A small self-supervised audio encoder (BEST-RQ), trained from scratch.
Model: 1.8M parameters, log mel input, arch quartznet, norm batchnorm, depths [5, 5, 5], widths [128, 192, 288].
Data: trained on short read English sentences (LibriTTS-R), 26041 training examples.
Rows from block 8 of a small self-supervised audio encoder (BEST-RQ), named by matrix and row number. Rows with one number belong to one channel. Each number is 50 + 15 x the weight over its row's rms, rounded and kept within 0 to 99. All counts start at 0. After the name is the row's rms in percent of the matrix's.
After each channel's rows are labels from the 100 clips, of 14976, where the channel reaches its highest value: "responds to" is what is common among them. Only what is clearly more common there than usual is listed. The data: short read English sentences (LibriTTS-R).
# convs1: first pointwise conv (model.blocks.8.convs.1.weight, 192x192x1), inputs 128-191
# convs3: second pointwise conv (model.blocks.8.convs.3.weight, 192x192x1, transposed), outputs 128-191

convs1.11 134:21 57 67 75 60 66 77 47 38 37 71 78 44 55 14 33 58 31 49 69 22 65 49 27 58 47 86 60 62 30 42 64 20 61 39 44 57 65 37 51 43 45 39 38 46 67 58 44 36 63 53 52 67 58 27 61 50 42 67 39 61 60 67 54
convs3.11 119:64 54 27 35 28 22 50 23 56 45 54 46 77 57 22 42 54 74 58 12 36 85 61 57 34 68 72 38 84 65 41 54 40 70 52 39 57 45 56 59 43 41 31 51 24 81 55 58 35 46 56 47 33 64 47 58 63 43 63 55 38 90 20 53
responds to: voice: female

convs1.51 124:80 70 23 48 38 66 34 51 69 48 45 56 81 61 14 77 48 24 48 57 46 44 73 36 35 52 83 53 51 67 85 68 42 42 47 64 76 58 34 55 41 42 49 55 28 53 36 75 34 40 62 57 46 51 32 32 74 56 59 55 55 66 48 00
convs3.51 114:58 35 60 53 58 59 48 43 43 86 44 46 59 56 34 78 49 36 54 54 36 46 41 52 51 47 65 61 24 60 48 54 73 41 51 39 48 22 47 63 58 66 39 49 32 84 62 48 48 50 49 15 39 34 24 32 70 42 51 62 36 50 66 60
responds to: voice: male

convs1.1 122:36 34 81 43 41 82 73 56 54 67 53 37 46 44 37 79 53 20 61 47 62 70 46 51 50 47 40 53 29 40 41 57 25 32 47 54 64 66 52 39 43 69 54 67 13 51 42 20 54 48 25 34 66 63 44 47 68 34 55 58 63 59 36 69
convs3.1 134:39 59 21 57 37 64 68 70 49 47 49 49 55 38 54 61 57 55 46 07 49 68 52 41 54 51 69 14 56 50 57 75 38 72 46 53 70 60 23 50 61 33 55 59 50 61 58 24 53 52 54 51 75 51 71 50 48 48 57 67 75 74 42 62
responds to: voice: male

convs1.126 119:91 68 46 43 48 71 48 35 67 33 53 50 43 65 37 76 66 48 53 38 47 38 66 41 35 53 62 60 74 56 65 79 46 47 57 47 61 43 37 60 46 34 34 59 38 67 50 69 43 61 18 32 61 69 35 29 98 74 56 50 61 52 42 03
convs3.126 128:51 35 46 72 65 67 62 28 54 72 51 63 47 41 51 57 45 34 45 48 65 36 59 36 62 46 58 41 48 47 53 50 71 53 44 21 68 43 60 58 66 63 33 49 45 71 70 41 61 46 39 26 37 48 25 25 63 31 54 49 40 44 69 86
responds to: voice: female

convs1.49 128:33 14 49 87 67 62 76 44 54 11 51 82 38 62 46 73 57 62 48 35 25 46 56 44 52 48 80 49 60 35 45 66 34 44 59 38 58 21 35 55 57 54 57 18 51 76 31 51 41 45 47 57 50 34 32 48 39 70 68 29 66 72 65 47
convs3.49 124:44 34 56 44 61 55 35 59 56 59 39 33 11 57 62 56 30 37 49 52 49 66 43 56 56 23 39 58 45 61 51 39 31 32 50 27 75 63 12 56 20 56 78 31 69 50 19 23 64 79 51 45 54 40 51 38 45 54 27 69 55 41 28 23
responds to: voice: female

convs1.104 134:75 49 36 71 44 39 55 40 65 09 59 40 60 39 21 61 47 66 58 46 22 57 57 50 43 46 51 54 38 51 53 73 58 40 62 65 43 45 70 41 61 44 33 39 64 56 54 62 57 73 40 35 77 30 80 43 58 60 46 48 42 40 60 72
convs3.104 110:55 71 63 06 66 31 45 56 25 51 41 76 53 42 25 67 55 66 47 51 18 19 57 49 46 49 36 37 45 74 50 29 43 43 28 42 49 49 68 78 34 49 49 50 41 53 66 49 56 18 39 46 67 59 54 62 35 60 66 50 59 51 22 41
responds to: voice: female

convs1.52 127:79 62 27 39 46 64 48 37 61 36 36 54 68 65 48 53 38 48 46 35 59 49 65 69 49 51 38 43 19 40 67 62 59 53 50 56 62 51 57 44 35 44 43 38 64 52 34 46 59 56 56 51 57 50 65 39 72 18 36 43 64 16 54 62
convs3.52 117:60 50 44 51 45 53 59 62 48 24 42 47 41 00 40 44 67 31 61 54 50 59 27 39 46 38 46 39 42 51 55 26 50 62 43 43 58 67 36 50 40 35 43 26 30 60 61 35 31 48 46 43 55 23 39 00 79 62 43 47 36 52 61 37
responds to: voice: female; the word "said"; the word "he"

convs1.142 143:29 46 50 72 50 51 78 52 53 16 67 58 51 23 37 39 32 80 44 47 50 52 58 44 73 41 53 24 36 22 54 50 47 37 52 38 37 60 49 47 55 63 49 33 58 47 46 54 63 48 71 43 43 41 30 44 48 50 51 38 74 45 48 50
convs3.142 125:46 37 82 53 61 46 49 43 50 50 46 48 51 56 52 49 85 42 67 51 54 43 52 65 39 64 58 40 23 44 59 53 55 55 55 52 56 37 67 58 50 34 30 36 32 44 71 41 31 64 70 64 61 72 64 38 29 53 65 63 34 47 78 41
responds to: voice: female

convs1.189 115:58 59 47 53 50 47 62 42 92 00 52 39 63 58 36 60 49 56 49 37 51 46 61 35 51 57 65 62 68 44 83 50 63 55 54 66 54 46 27 61 41 44 57 34 54 41 70 44 57 54 26 69 79 50 24 68 74 38 65 63 56 57 52 46
convs3.189 121:63 38 63 43 67 69 34 47 49 00 37 62 40 54 50 29 45 55 64 59 50 45 32 39 55 59 43 47 43 52 28 40 57 57 46 23 40 60 73 60 50 39 47 24 51 70 63 51 20 58 30 16 67 44 58 48 44 60 51 54 38 52 42 51
responds to: voice: female

convs1.149 134:43 70 27 44 61 66 39 63 47 45 13 33 87 37 23 46 53 82 59 58 55 47 43 52 28 41 86 51 53 70 52 82 57 22 67 46 64 47 53 49 40 56 65 61 39 51 51 52 56 35 54 67 48 30 68 26 52 40 44 40 94 61 59 33
convs3.149 127:31 65 26 60 43 56 49 26 28 38 44 71 25 50 78 47 40 37 37 57 45 77 61 48 48 67 62 34 57 67 49 41 37 49 54 33 36 52 59 44 57 46 37 48 39 52 36 59 50 80 45 47 49 39 56 57 40 43 65 52 74 55 50 74
responds to: the word "me"

convs1.134 132:41 52 28 54 45 34 55 52 38 50 51 61 27 30 32 43 43 65 33 49 59 57 49 44 47 51 58 50 84 41 39 37 56 40 73 37 44 25 58 55 53 38 66 46 58 66 47 70 55 62 43 59 55 55 55 27 26 22 55 45 48 82 37 43
convs3.134 125:31 23 64 64 51 42 55 42 67 64 32 39 68 59 10 31 25 67 53 35 51 27 68 52 33 41 44 44 51 55 67 51 32 56 54 76 45 26 62 41 73 37 35 44 28 76 47 70 42 44 43 30 52 60 48 56 49 40 41 45 29 72 62 86
responds to: voice: female

convs1.141 130:51 37 48 52 41 50 94 53 49 47 17 63 70 45 45 69 49 63 48 24 58 57 61 47 36 42 01 34 19 33 68 40 61 61 71 46 40 55 45 56 48 44 87 49 64 53 55 44 54 48 38 55 39 48 64 70 50 37 25 25 90 72 44 31
convs3.141 138:48 44 47 47 42 68 60 36 50 58 78 39 82 49 31 79 40 51 60 64 58 52 39 58 59 48 44 46 39 64 49 66 59 18 36 70 56 36 64 57 71 72 47 77 57 37 90 63 62 28 53 60 32 56 53 73 38 26 42 59 62 40 70 58
responds to: voice: female

convs1.68 123:49 94 81 60 56 58 49 89 41 49 68 67 45 67 51 73 48 22 66 43 39 44 49 57 48 49 45 80 36 68 42 59 34 68 26 24 47 67 58 50 57 42 45 42 28 57 50 53 36 69 57 40 43 62 43 79 59 43 50 38 28 31 34 32
convs3.68 153:29 38 45 67 50 46 45 40 29 48 41 19 32 57 68 74 32 35 62 63 53 42 63 52 54 31 43 59 25 79 79 51 21 44 53 34 88 54 44 19 69 62 67 57 79 76 63 21 74 44 46 54 44 38 65 38 51 41 55 68 44 44 44 47
responds to: voice: female

convs1.34 125:64 41 50 99 54 54 45 52 75 20 57 45 43 54 54 45 34 51 79 31 00 43 58 73 53 43 65 44 60 37 58 56 52 73 30 46 32 39 45 57 35 47 46 37 25 47 62 99 33 70 53 49 49 45 51 79 37 64 52 52 37 57 53 48
convs3.34 119:58 59 70 02 53 48 53 59 25 62 58 71 70 73 27 62 72 93 41 62 08 48 80 59 56 55 54 35 56 72 55 61 62 50 75 36 40 46 68 99 30 56 58 53 42 59 54 51 34 50 66 46 79 78 54 75 33 52 53 61 58 42 48 62
responds to: voice: female

convs1.174 128:57 45 62 66 63 52 38 20 57 49 47 44 36 48 44 32 30 38 50 71 40 57 57 57 40 65 44 42 46 59 46 37 28 29 67 37 54 48 64 26 40 58 66 30 44 82 36 45 38 50 31 54 49 76 39 39 37 37 64 40 58 74 60 54
convs3.174 123:60 68 63 36 50 51 69 56 54 65 31 47 60 49 21 34 45 66 50 37 40 47 27 33 25 54 78 25 72 51 48 48 64 83 21 43 40 49 58 41 52 39 40 49 34 81 29 79 56 43 63 49 39 30 17 57 48 47 44 25 64 73 41 56
responds to: voice: female

convs1.82 131:52 51 34 98 47 53 53 23 79 18 31 35 72 70 25 43 42 61 88 46 31 50 42 55 54 36 64 56 71 45 58 44 56 48 57 73 30 62 69 66 52 47 42 39 62 40 47 86 43 52 33 99 54 52 53 54 30 39 61 53 52 46 26 24
convs3.82 124:50 62 55 00 75 49 48 54 61 79 50 63 63 31 60 56 56 56 40 46 26 33 51 30 75 57 49 30 54 55 40 73 70 34 67 62 51 65 50 79 55 39 58 42 66 67 52 61 67 46 37 61 69 71 71 66 43 85 45 63 57 64 48 48
responds to: voice: female

convs1.117 132:43 41 42 61 37 65 45 80 38 29 57 62 41 27 26 44 66 37 50 59 42 19 65 47 44 65 50 53 52 37 65 43 47 76 18 70 45 67 50 52 43 50 45 40 49 80 51 74 49 85 33 65 52 51 31 39 52 34 47 41 69 63 68 39
convs3.117 116:47 40 46 36 61 40 66 74 44 27 49 46 37 28 59 25 57 24 90 52 56 55 31 47 55 32 27 39 38 33 41 48 59 50 41 16 35 74 36 53 49 38 46 33 40 15 69 51 38 54 59 51 33 39 56 47 72 63 74 52 48 47 50 36
responds to: voice: female

convs1.4 107:50 62 49 54 33 50 57 59 85 52 27 63 22 63 57 56 30 29 55 54 57 79 14 45 51 67 48 51 47 69 10 48 53 47 37 30 58 37 54 39 55 28 57 55 59 48 45 53 61 55 50 50 28 71 50 41 64 37 35 40 40 41 20 55
convs3.4 164:35 53 36 49 33 71 66 65 42 47 43 47 60 30 48 65 57 55 35 25 36 67 48 48 49 41 59 31 45 47 60 69 36 63 46 37 54 58 35 48 66 20 28 77 35 51 52 37 72 38 67 57 59 42 78 48 38 44 54 76 70 59 40 54
responds to: voice: male

convs1.144 128:69 43 65 73 50 40 31 57 39 36 55 54 50 53 46 26 62 50 48 50 48 69 36 49 49 51 51 56 67 12 26 53 15 61 44 54 48 34 39 45 21 42 49 37 50 94 48 63 64 73 27 50 40 60 36 28 22 52 31 39 58 54 62 50
convs3.144 113:54 88 57 43 48 49 59 58 65 59 93 60 56 57 69 49 50 55 53 41 55 47 69 73 83 66 31 43 57 16 65 56 63 47 63 43 73 62 53 58 47 38 32 55 61 08 68 60 59 52 46 91 48 76 55 69 60 39 76 43 73 50 62 59
responds to: voice: female

convs1.185 120:94 79 27 37 54 53 51 56 81 32 39 44 66 41 58 67 39 54 65 45 55 47 48 41 45 51 57 52 37 58 51 76 39 60 49 24 59 67 58 24 36 42 51 52 41 48 45 47 61 42 42 57 81 39 66 43 75 42 46 41 69 30 48 54
convs3.185 118:56 52 41 64 40 72 55 60 50 40 65 38 47 27 41 62 55 35 57 39 59 38 41 41 50 20 48 66 37 40 57 32 56 59 45 38 61 74 55 51 56 47 60 43 39 62 79 34 27 39 28 55 56 42 27 11 65 58 44 55 31 41 67 54
responds to: voice: female

convs1.22 125:51 34 69 61 69 48 44 50 11 62 37 44 48 62 60 65 77 48 77 57 48 56 51 66 54 49 50 66 69 61 50 48 41 32 48 64 75 67 62 67 52 44 30 35 26 63 59 63 31 34 59 75 43 57 54 71 13 50 57 74 43 51 28 25
convs3.22 120:31 34 59 55 47 60 51 36 38 32 60 34 29 53 43 30 65 52 38 41 48 59 59 50 42 40 50 44 33 57 57 24 44 59 48 52 33 23 52 45 91 58 44 27 30 65 79 61 26 48 28 58 53 43 48 42 72 31 43 24 22 55 90 94
responds to: voice: male; the word "said"

convs1.112 132:39 44 50 79 68 73 33 76 70 38 61 42 65 47 52 42 49 59 78 75 32 72 50 24 55 72 57 84 67 18 52 56 33 52 31 43 50 50 87 51 59 46 46 61 30 46 52 57 50 72 44 58 58 57 44 32 57 42 69 60 09 31 46 71
convs3.112 143:60 56 54 55 51 29 67 69 31 48 76 78 57 69 41 45 49 45 34 33 58 33 54 86 50 27 49 35 44 52 53 43 63 34 97 33 46 46 47 69 53 53 36 53 42 65 42 51 62 41 61 61 43 52 42 75 45 76 27 21 47 48 47 49
responds to: voice: female

convs1.105 134:72 70 32 58 29 59 54 13 66 15 38 46 23 70 64 45 50 51 79 70 44 43 49 25 48 41 64 54 59 41 50 53 57 26 45 57 40 90 67 75 54 54 50 35 57 53 61 66 43 52 40 53 43 55 72 30 65 53 46 73 43 58 34 65
convs3.105 142:51 56 52 58 28 56 56 51 72 33 42 44 68 41 67 65 54 80 38 56 66 56 66 44 39 43 70 44 47 64 68 54 10 66 42 74 67 49 49 46 25 42 64 64 76 44 65 59 62 42 62 56 60 58 59 36 35 36 69 53 62 59 39 35
responds to: voice: female

convs1.182 118:38 59 45 52 52 58 75 45 75 34 58 42 43 49 41 59 31 36 55 47 74 41 25 46 43 60 64 50 55 63 27 42 57 68 47 51 24 27 42 96 46 43 69 38 57 41 70 54 56 31 44 48 39 67 25 31 71 47 26 45 40 63 36 55
convs3.182 152:36 56 40 50 29 63 68 69 47 46 46 47 55 36 51 67 59 58 38 25 39 66 48 48 52 40 61 34 45 46 61 65 38 61 51 38 59 59 35 51 62 22 27 75 38 52 50 41 75 40 75 60 59 44 80 51 41 43 56 79 72 60 39 49
responds to: voice: male

convs1.96 117:42 50 48 27 41 49 20 56 57 50 28 48 78 51 54 57 46 42 14 34 84 54 36 58 39 52 58 46 46 56 42 59 60 35 64 62 47 51 67 29 44 45 60 52 22 36 42 34 57 08 47 45 36 46 64 45 31 35 47 55 68 25 39 45
convs3.96 113:43 41 53 33 75 58 48 37 49 71 55 99 62 21 54 58 34 74 34 74 36 66 50 27 62 54 85 49 41 60 59 37 37 57 62 34 25 68 48 76 77 34 44 50 43 52 54 56 52 52 23 25 65 46 46 49 44 58 89 34 63 69 67 41
responds to: voice: female

convs1.155 128:34 66 78 67 40 53 40 78 60 59 63 72 42 58 43 46 29 22 68 35 39 35 49 66 42 69 50 74 71 73 42 48 77 45 49 78 56 56 53 38 30 45 68 36 30 57 64 47 53 37 43 48 44 54 55 86 26 43 46 54 45 17 43 17
convs3.155 127:17 60 48 82 38 59 47 32 39 34 36 42 42 68 57 65 19 38 51 51 66 41 90 51 53 37 47 65 26 69 81 40 26 48 44 40 74 59 73 27 55 63 55 42 73 74 79 27 83 33 46 33 43 44 47 54 58 33 70 62 51 45 62 63
responds to: voice: female

convs1.25 127:61 29 50 61 53 47 59 44 31 43 20 65 48 41 52 61 54 48 45 36 37 62 51 65 47 57 51 07 49 14 35 58 48 40 42 49 55 43 54 49 40 45 41 51 19 80 43 67 60 63 36 66 24 55 53 72 35 62 58 54 49 72 43 44
convs3.25 106:77 56 39 31 59 41 71 42 53 55 75 60 64 50 61 61 50 55 50 53 33 54 91 57 65 57 38 55 77 02 77 35 64 53 54 54 59 66 55 48 30 34 31 61 64 07 54 58 52 74 55 80 70 73 60 53 64 52 67 53 67 71 24 28
responds to: the word "the"; the word "of"

convs1.12 119:57 45 40 89 55 43 39 38 83 46 67 42 57 43 41 39 18 50 99 55 00 50 55 46 52 40 55 42 59 53 73 50 38 42 47 39 67 65 32 50 26 39 41 59 58 46 51 99 43 71 38 58 64 61 39 63 51 70 47 48 51 41 45 38
convs3.12 128:50 84 37 99 37 41 35 55 66 21 50 45 51 56 54 39 29 24 65 39 99 48 49 58 26 58 35 74 57 51 58 40 40 59 39 56 88 54 39 03 56 44 26 58 33 33 36 80 58 52 51 41 30 61 62 72 33 31 46 37 48 41 43 40
responds to: voice: female