A small self-supervised audio encoder (BEST-RQ), trained from scratch.
Model: 1.8M parameters, log mel input.
Training: 6400 steps, batches of 128.
Data: trained on short read English sentences (LibriTTS-R), 31.5 epochs.
Rows from block 9, named by matrix and row number. Rows with one number belong to one channel. Each number is 128 + 24 x the weight over the matrix's rms, rounded and kept within 0 to 255. All counts start at 0.
# convs1: first pointwise conv (model.blocks.9.convs.1.weight, 192x192x1), inputs 0-191
# convs3: second pointwise conv (model.blocks.9.convs.3.weight, 192x192x1, transposed), outputs 0-191
convs1.105 [132 137 125 112 126 123 143 137 144 141 126 129 134 132 130 125 119 125 131 135 128 110 127 120 128 126 137 125 130 117 123 134 130 124 138 131 133 129 127 130 132 126 130 138 129 121 122 127 132 138 141 127 124 133 121 122 125 123 120 123 126 128 114 123 129 114 123 135 139 131 119 133 126 121 133 117 113 130 133 120 125 123 129 121 124 128 123 131 122 132 134 126 127 131 124 128 130 125 122 131 135 132 124 120 115 126 127 120 126 125 122 115 120 116 123 135 133 127 123 132 116 126 122 145 128 126 123 133 124 124 123 133 132 137 125 123 149 125 109 133 119 128 128 126 125 129 117 138 127 123 132 129 139 128 130 120 123 127 135 113 127 132 132 110 126 130 119 118 130 120 127 129 122 129 124 125 123 112 127 141 126 141 120 115 128 134 121 121 116 120 141 142]
convs1.106 [108  89 144 111 167  96 119 131 118  98 101 145 100  92 141 161 106 189 135  94 102  84 117 103 125 144  80 101 174 112 113 108 179 123 117  72 154 124 167 177 141 127 160 116 132  88 134  90 166 202 121 122 134  90 131 112 133 133  84 131 107 107 132  89 131 126 111 162 136  84 129 112  94 147  59 140 125 113 100  92 129 130 108  95  49 150 155 113 168  84  99 152 178 162 116 178 133 143 143 110 141 188 137  73 128 176 170 159 110  84 165 170 152 153  98 149 148 115 148 181  75 118  88 111 118  74 122  90  75  76 132 170 114 163  86 134 130 213 156 169 111 127 175 185 119 133 100 109  71  96 134 119 102  81 121  82  58 152 125  97 129 175 139 109  54  89 135  98 110 119 101 167 117 158 120 150 145  99 121 104 148  97 178 149 134 158 146  67 132 125 136 103]
convs1.107 [103 152 159 146 120 124  85 102 169 158 108 153 163 166 112  87 120 135 214 125 123 186 175 140  69 128 116 100  64  57 104 142 116 135  99  81 151  97 153 130  92  49 154  77 117 148 112 190  66  85 121 181 152  90 162  98 141 136 181 173 144  99  82 140  86 131 131 148 132 148 109 124 108 150 157 152 110 117  94 199 147 113 120 152 169 117 112 149 135 157 196 118 111 152 126  52  71 122 124 133 149 111 134 148 139 108 158 128 104 128  76 116 128  79 138 150 164 121  96 125 158 153 138 142 137 142 137  73  93 171 107  83 121 132 143 131 125  83 165 131  94 184 181 146  95 153 142 124 141 159 167  76 122 125  81 136 144 165 169 173 107 188 150 159 161 104 143 143 104 138 118 165 131 160 146 168 150 118 173 128 162  90  97  80 113 165 140 103  85 117  88  48]
convs1.108 [103 139 119 104 164 159 155 167 123 158 104 144  87 132 161 151 118 120 137 125 121  98  71 166  57 113  85 181 255 123  86 151 128 124  95 104  91  62 131 105 120 131 142 125 103 122 127 147  82 120 136 126 130 137 107 153 132 129 130 128 113 151 163 126 108 115 138  82 155 109 134  87 135 115 127  96 159 152 128 119 135 135 151 108 136 171 139 164 109 160 118 145 130 102  88 116 119 101  90 155 138 122 140 130 119 151 135 111 104 141  90 160 177 131 128 102 102 134 115 128 132 142  92 124  90 180  84 144  93  63 156  88 138 140 105 173 147  59  65 132 124 106 126 187 128 144 101 136 127 105 121 112 147 125 128 149 224 145 127  88 127 146 118 140  98 154 148 101  91 142 135 123  86  50 148 110 102 156 116 155 135  95 174 154 107 125 118 137 101 128 115 181]
convs1.109 [112 159 124 146  99 147 131 134 101 154 133 160 149  94 115 101 168 145 120 129 101  74 143 137  89 147 100 126  96 121 134 139  93 240 104 165 134 121 149 128 136 170 136 130 150 139 106 164 161 196 151 166 121 147 120 126 116 142 106 173 172 178 167 144  58 153 158 116  92  90 199 141 166 143 137 124 116 154 104 114 131 142 167 164 142 163  75 125 123 107 122  80 152 132  60  98 136 145 138 120  65 132 115 141 111  82 144 174 125 167 112 151 103 141 145 133 150  85 175 152 154  86 118 190 137 120 110 115 125 136 138 161 160  85 146 120 134 168  68 136  84 140 133 141  82  97   1 129 110 124 135 125 135 140 171  25 118  85  60 155  99 186 183 139 134 152 109 182 114 107 109 141 139  74 152 100  96 156 159 196 109 129 162 146 127  93  87 134 175 138  86  92]
convs1.110 [122 123 121 116 125 131 124 133 142 134 136 127 135 135 133 127 128 126 130 129 123 122 126 129 125 126 128 126 120 123 129 128 127 124 128 132 125 127 124 128 134 131 130 133 125 120 120 125 135 130 131 126 130 126 133 124 124 132 127 125 125 128 120 123 128 126 130 129 132 128 129 132 127 127 126 132 127 121 136 130 127 123 130 132 126 131 124 122 132 131 130 129 129 121 127 126 135 127 124 131 123 135 122 120 121 128 128 127 122 129 121 125 131 123 124 130 130 130 120 125 129 123 136 134 129 128 126 131 125 129 127 135 126 132 131 132 141 130 123 128 126 132 122 136 124 126 119 128 117 125 128 127 129 125 135 120 130 131 131 132 124 132 130 112 129 122 125 129 135 120 126 129 122 132 128 125 127 116 126 136 132 131 122 122 135 124 127 123 134 133 123 128]
convs1.111 [145 143 129  87 143 124 132 133 163 161 130 147 134 155 119 127 121 117 128 115 127  93 131 126 148 124 120 119 125 119 130 141 131 114 119 109 135 122 113 136 151 135 128 139 133 127 135 141 133 129 139 118 126 123 118 137 128 110 126 106 136 119 124 110 132 136 144 137 151 138 138 128 130 124 121 149 126 124 129 111 120 123 149 142 118 125 121  95 151 127 140 150 149 127 124 133 145 136 125 122 116 123  89 132 117 122 129 116 118 125  99 113 123 121 118 124 136 131 101 134 112 111 112 144 132 121 112 134 117 118 135 131 105 119 104 139 170 134 101 144 108 146 126 141 112 119 110 120 111 131 137 134 117 125 135  93 148 136 138 123 132 119 138  82 117 129 141 125 159 112 125 117 112 139 120 111 126  90 129 148 112 132 116 109 137 153 136 124 134 117 118 119]
convs1.112 [123 143 126 105 117 145 139 124 138 145 128 129 135 135 132 128 134 113 128 136 124 103 132 121 119 143 131 129 114 111 140 138 120 134 141 131 139 126 137 123 141 128 122 139 118 130 136 123 127 125 143 136 120 123 124 118 135 127 135 130 122 128 114 121 131 125 128 129 121 123 130 129 119 117 130 129 121 121 127 123 136 120 139 134 122 123 128 127 127 123 127 126 126 119 127 127 150 123 129 127 132 134 114 116 119 124 127 128 126 124 114 117 134 116 127 119 135 136 109 122 134 131 127 143 135 124 120 124 117 134 125 127 128 134 135 125 151 125 119 130 124 128 125 136 134 124 114 133 121 115 125 130 136 132 130 111 125 129 114 124 129 133 134 104 129 127 129 123 145 121 140 120 128 120 129 116 131 111 119 142 124 139 118 127 123 136 128 123 130 127 124 132]
convs3.105 [122 133 129 131 130 128 120 137 124 133 127 127 137 128 133 132 131 131 120 128 123 132 132 123 129 134 133 132 130 129 123 133 123 124 127 132 130 133 130 126 127 128 130 130 127 122 128 122 125 135 130 129 140 125 122 132 132 126 124 123 133 141 137 126 129 132 127 124 129 135 132 128 127 125 133 126 129 133 126 127 126 135 127 128 135 136 129 123 132 130 129 125 132 122 133 123 120 130 126 122 129 120 129 133 129 129 132 123 128 131 124 121 133 125 128 129 128 126 128 118 132 125 129 137 137 131 124 125 128 129 128 127 127 126 131 127 125 120 128 122 123 121 132 127 130 132 128 131 128 125 124 124 131 129 134 135 135 116 130 130 125 118 131 124 125 129 128 117 123 124 126 132 133 131 122 129 122 123 128 127 128 124 123 129 131 131 122 121 123 133 131 123]
convs3.106 [ 76 147 114 101 127 142 112 106 140 143 130 171 126 149  80 147 130 139 158 146 138  98 131 102 145 143 120 122 160  82 170 115 125 152 149 138 122 117 155 163 129  97 168 152 135 145 160 157 117 138 140 104 112 159 180 146 169 132  74 173 141  95 118 149 107 137 100 120 104 130  93 145 134 151 143 143 120 115 144 114 162 102 152 165 137 114  62 118 113 115 104 134 103 118 155 130 137 121 118 134 152 118  81 134 149  80 143 166 160 116 124 129  93 101 123 157 168 106 160 100 120 117 113 127 131 166 143  92 148 188 132 133 151  94 122 144 147 110 157 144 131 138 152 141 163  96 168 112 139  68 162 113 123 134 154 134 111 114 147 143 141 128 167 138 120 110 139 135 151 120 173 130  70 144 183 119 115 101 131 156 149 132 131 125 196 138 134 129 150 162 163 148]
convs3.107 [117 104 150 131  89 103 107 141  42 137  86 152 109  59 119 153 107 122 122  94 136 139 110 188 129 118 154 105 110 110 136 122 157 145 112 109 131  96 122 104  52 131  84 164 134 103 180 175  99 141 170 109 119 137 166 130  95 123 137 198 164 142 166  89 109 103 132 147 172 170 142  94 144 115 137 113 119  76 159 149 149 111 153 122 137 173 163 170 143  84 101 151 153 122 149 184 115 130 160 166 169 140 104 200 150 162  96 118 128 172 167 145  95 132 161 154 129 130 115 151 185 147  61 109 147 121  98 120  82 155  61 132  68 182 130 142  88 114  98 153 129 136 128 141 113  83 102  93 148 181 134 125 120  90  89  46  83 112 179 139 135 121 121 126 171 169 117 138 106 175 103 135 184  83 149 121 158 103 164 135 119 154 127 119 125 134 151 192 137 128  75  84]
convs3.108 [ 64 125 148 225  69 156 110  67  96 166 108 125 116 104 130 128 173 102  69 144 109 122 123 155 148 206 127 130 138 147 209 122 114 149 143  73 126 102  80 118 113  94 133 133 157 136 128 143 148 120 158 121 152 153  97 132 153 113 117 152 183 140 149 219  77  80 161  52 130 102 121 153 139 167 127 149 155 164 161 157 149 118 113 176 153 149  91 111 112 123 183 104  86 107 124 175 130 107 113 123 155 149 120 192 127  82 158 114 154 103 128 139 152 164 103 116 178 104 115 166  74 190 118  88 144 122 117 134  90 108 147 113 170 136 120  83  96 111 164 171 182 142 135 159 158 244 111 168 146 197 105 134 134  99 123 122 146 136 103 173 122  82 122 181 159 130 186 153 163 103 171 138 168 142 166 170 157  89 102 107 104 102 172 159 122  81 101 107 148  98 144 218]
convs3.109 [140 128 155 131 150 142 117 143  92 114 183 123 102  96 194 135 107 133  92 154 164  55 114 157 129 155  95 140 176 161 126 146 142 179 139 116 105 142 121 150 184 127 157 193 170 119  88 145 131  92 150 136 130 130 177 145 156  91 140 149 114  88 155 131 105 157 140 122 122 124  89 114 176 172 129 170 135 195 152 123 105 167 132 163  92 102 136 125 140 114 128 110  79 124  88 161 137 142 152 127 123 112 116 136 140 120 151 127 132 124 139 137 180 142 181 151 169 128 177 101 144 127 136 130 145 113 109 138 167 146 104  94 152 142 133  98  94 138 113 175 118 135 124 138 122 124 154 135 117 119 123 116 151 148 164  96 156 175 108 160 158 131 136 138 116 131 167 188 162 141  87 121  90 175 135 196 110 125 133 134 163 139 171 171 134 132 111 166 133  75 106 138]
convs3.110 [125 126 125 132 133 124 130 132 130 128 126 127 128 127 127 128 131 127 122 123 127 128 132 126 129 129 130 131 126 130 130 132 126 133 126 131 130 133 129 128 125 127 131 125 131 130 128 128 126 134 125 132 129 126 122 135 125 129 134 129 125 122 129 124 133 130 122 131 132 129 125 125 122 124 131 125 127 131 126 126 127 124 125 126 135 124 128 125 124 128 130 128 129 130 131 127 121 125 129 131 133 134 127 129 126 126 135 127 130 130 128 123 132 129 130 126 127 128 126 129 131 128 130 126 129 127 125 131 135 122 131 129 124 129 129 128 129 129 126 125 129 124 123 135 129 120 128 132 131 133 127 123 129 126 132 124 127 131 128 131 125 125 129 122 125 129 124 127 121 120 126 127 129 128 123 123 128 129 128 127 129 133 132 127 127 134 126 131 124 133 129 125]
convs3.111 [125 113 123 132 116 133 138 124 131 113 115 137 128 127 116 140 141 125 122 128 128 143 138 134 133 119 142 125 125 112 130 132 122 109 128 124 132 112 120 137 110 124 132 124 130 153 113 134 147 136 115 114 125 126 135 117 126 133 122 122 136 145 132 137 136 133 129 120 139 125 131 133 109 129 131 121 134 147 131 130 129 124 125 142 129 128 133 135 130 131 115 130 131 134 136 121 121 124 127 125 127 127 133 131 144 125 128 123 124 141 124 134 128 122 140 122 129 118 125 115 117 127 104 129 142 138 144 131 121 130 113 121 129 132 144 122 118 142 131 134 122 134 127 123 114 130 137 140 121 118 117 118 125 121 102 133 134 129 147 127 120 142 127 128 122 121 125 118 133 133 125 137 122 139 126 118 125 137 128 127 123 119 129 125 140 124 112 143 127 123 133 135]
convs3.112 [131 127 126 127 129 129 133 130 125 129 124 134 127 130 127 131 126 121 121 129 127 128 132 128 122 130 128 129 122 123 129 130 127 130 130 137 130 124 127 123 134 129 129 119 124 135 124 130 127 133 128 124 123 126 128 129 132 128 133 133 121 120 115 127 134 125 126 123 136 135 136 126 123 123 128 122 130 125 134 137 129 124 119 131 127 128 122 135 128 125 124 128 126 124 131 128 123 124 129 129 130 130 129 135 125 134 126 131 125 121 128 125 131 131 132 119 122 123 127 133 130 130 125 126 128 125 127 122 126 130 132 132 122 123 130 124 133 127 127 133 131 126 135 130 121 124 126 130 132 124 135 126 126 126 124 129 122 133 132 125 123 122 125 117 134 121 132 118 137 135 129 132 128 125 134 131 126 134 129 125 126 125 133 129 122 124 125 131 123 128 134 127]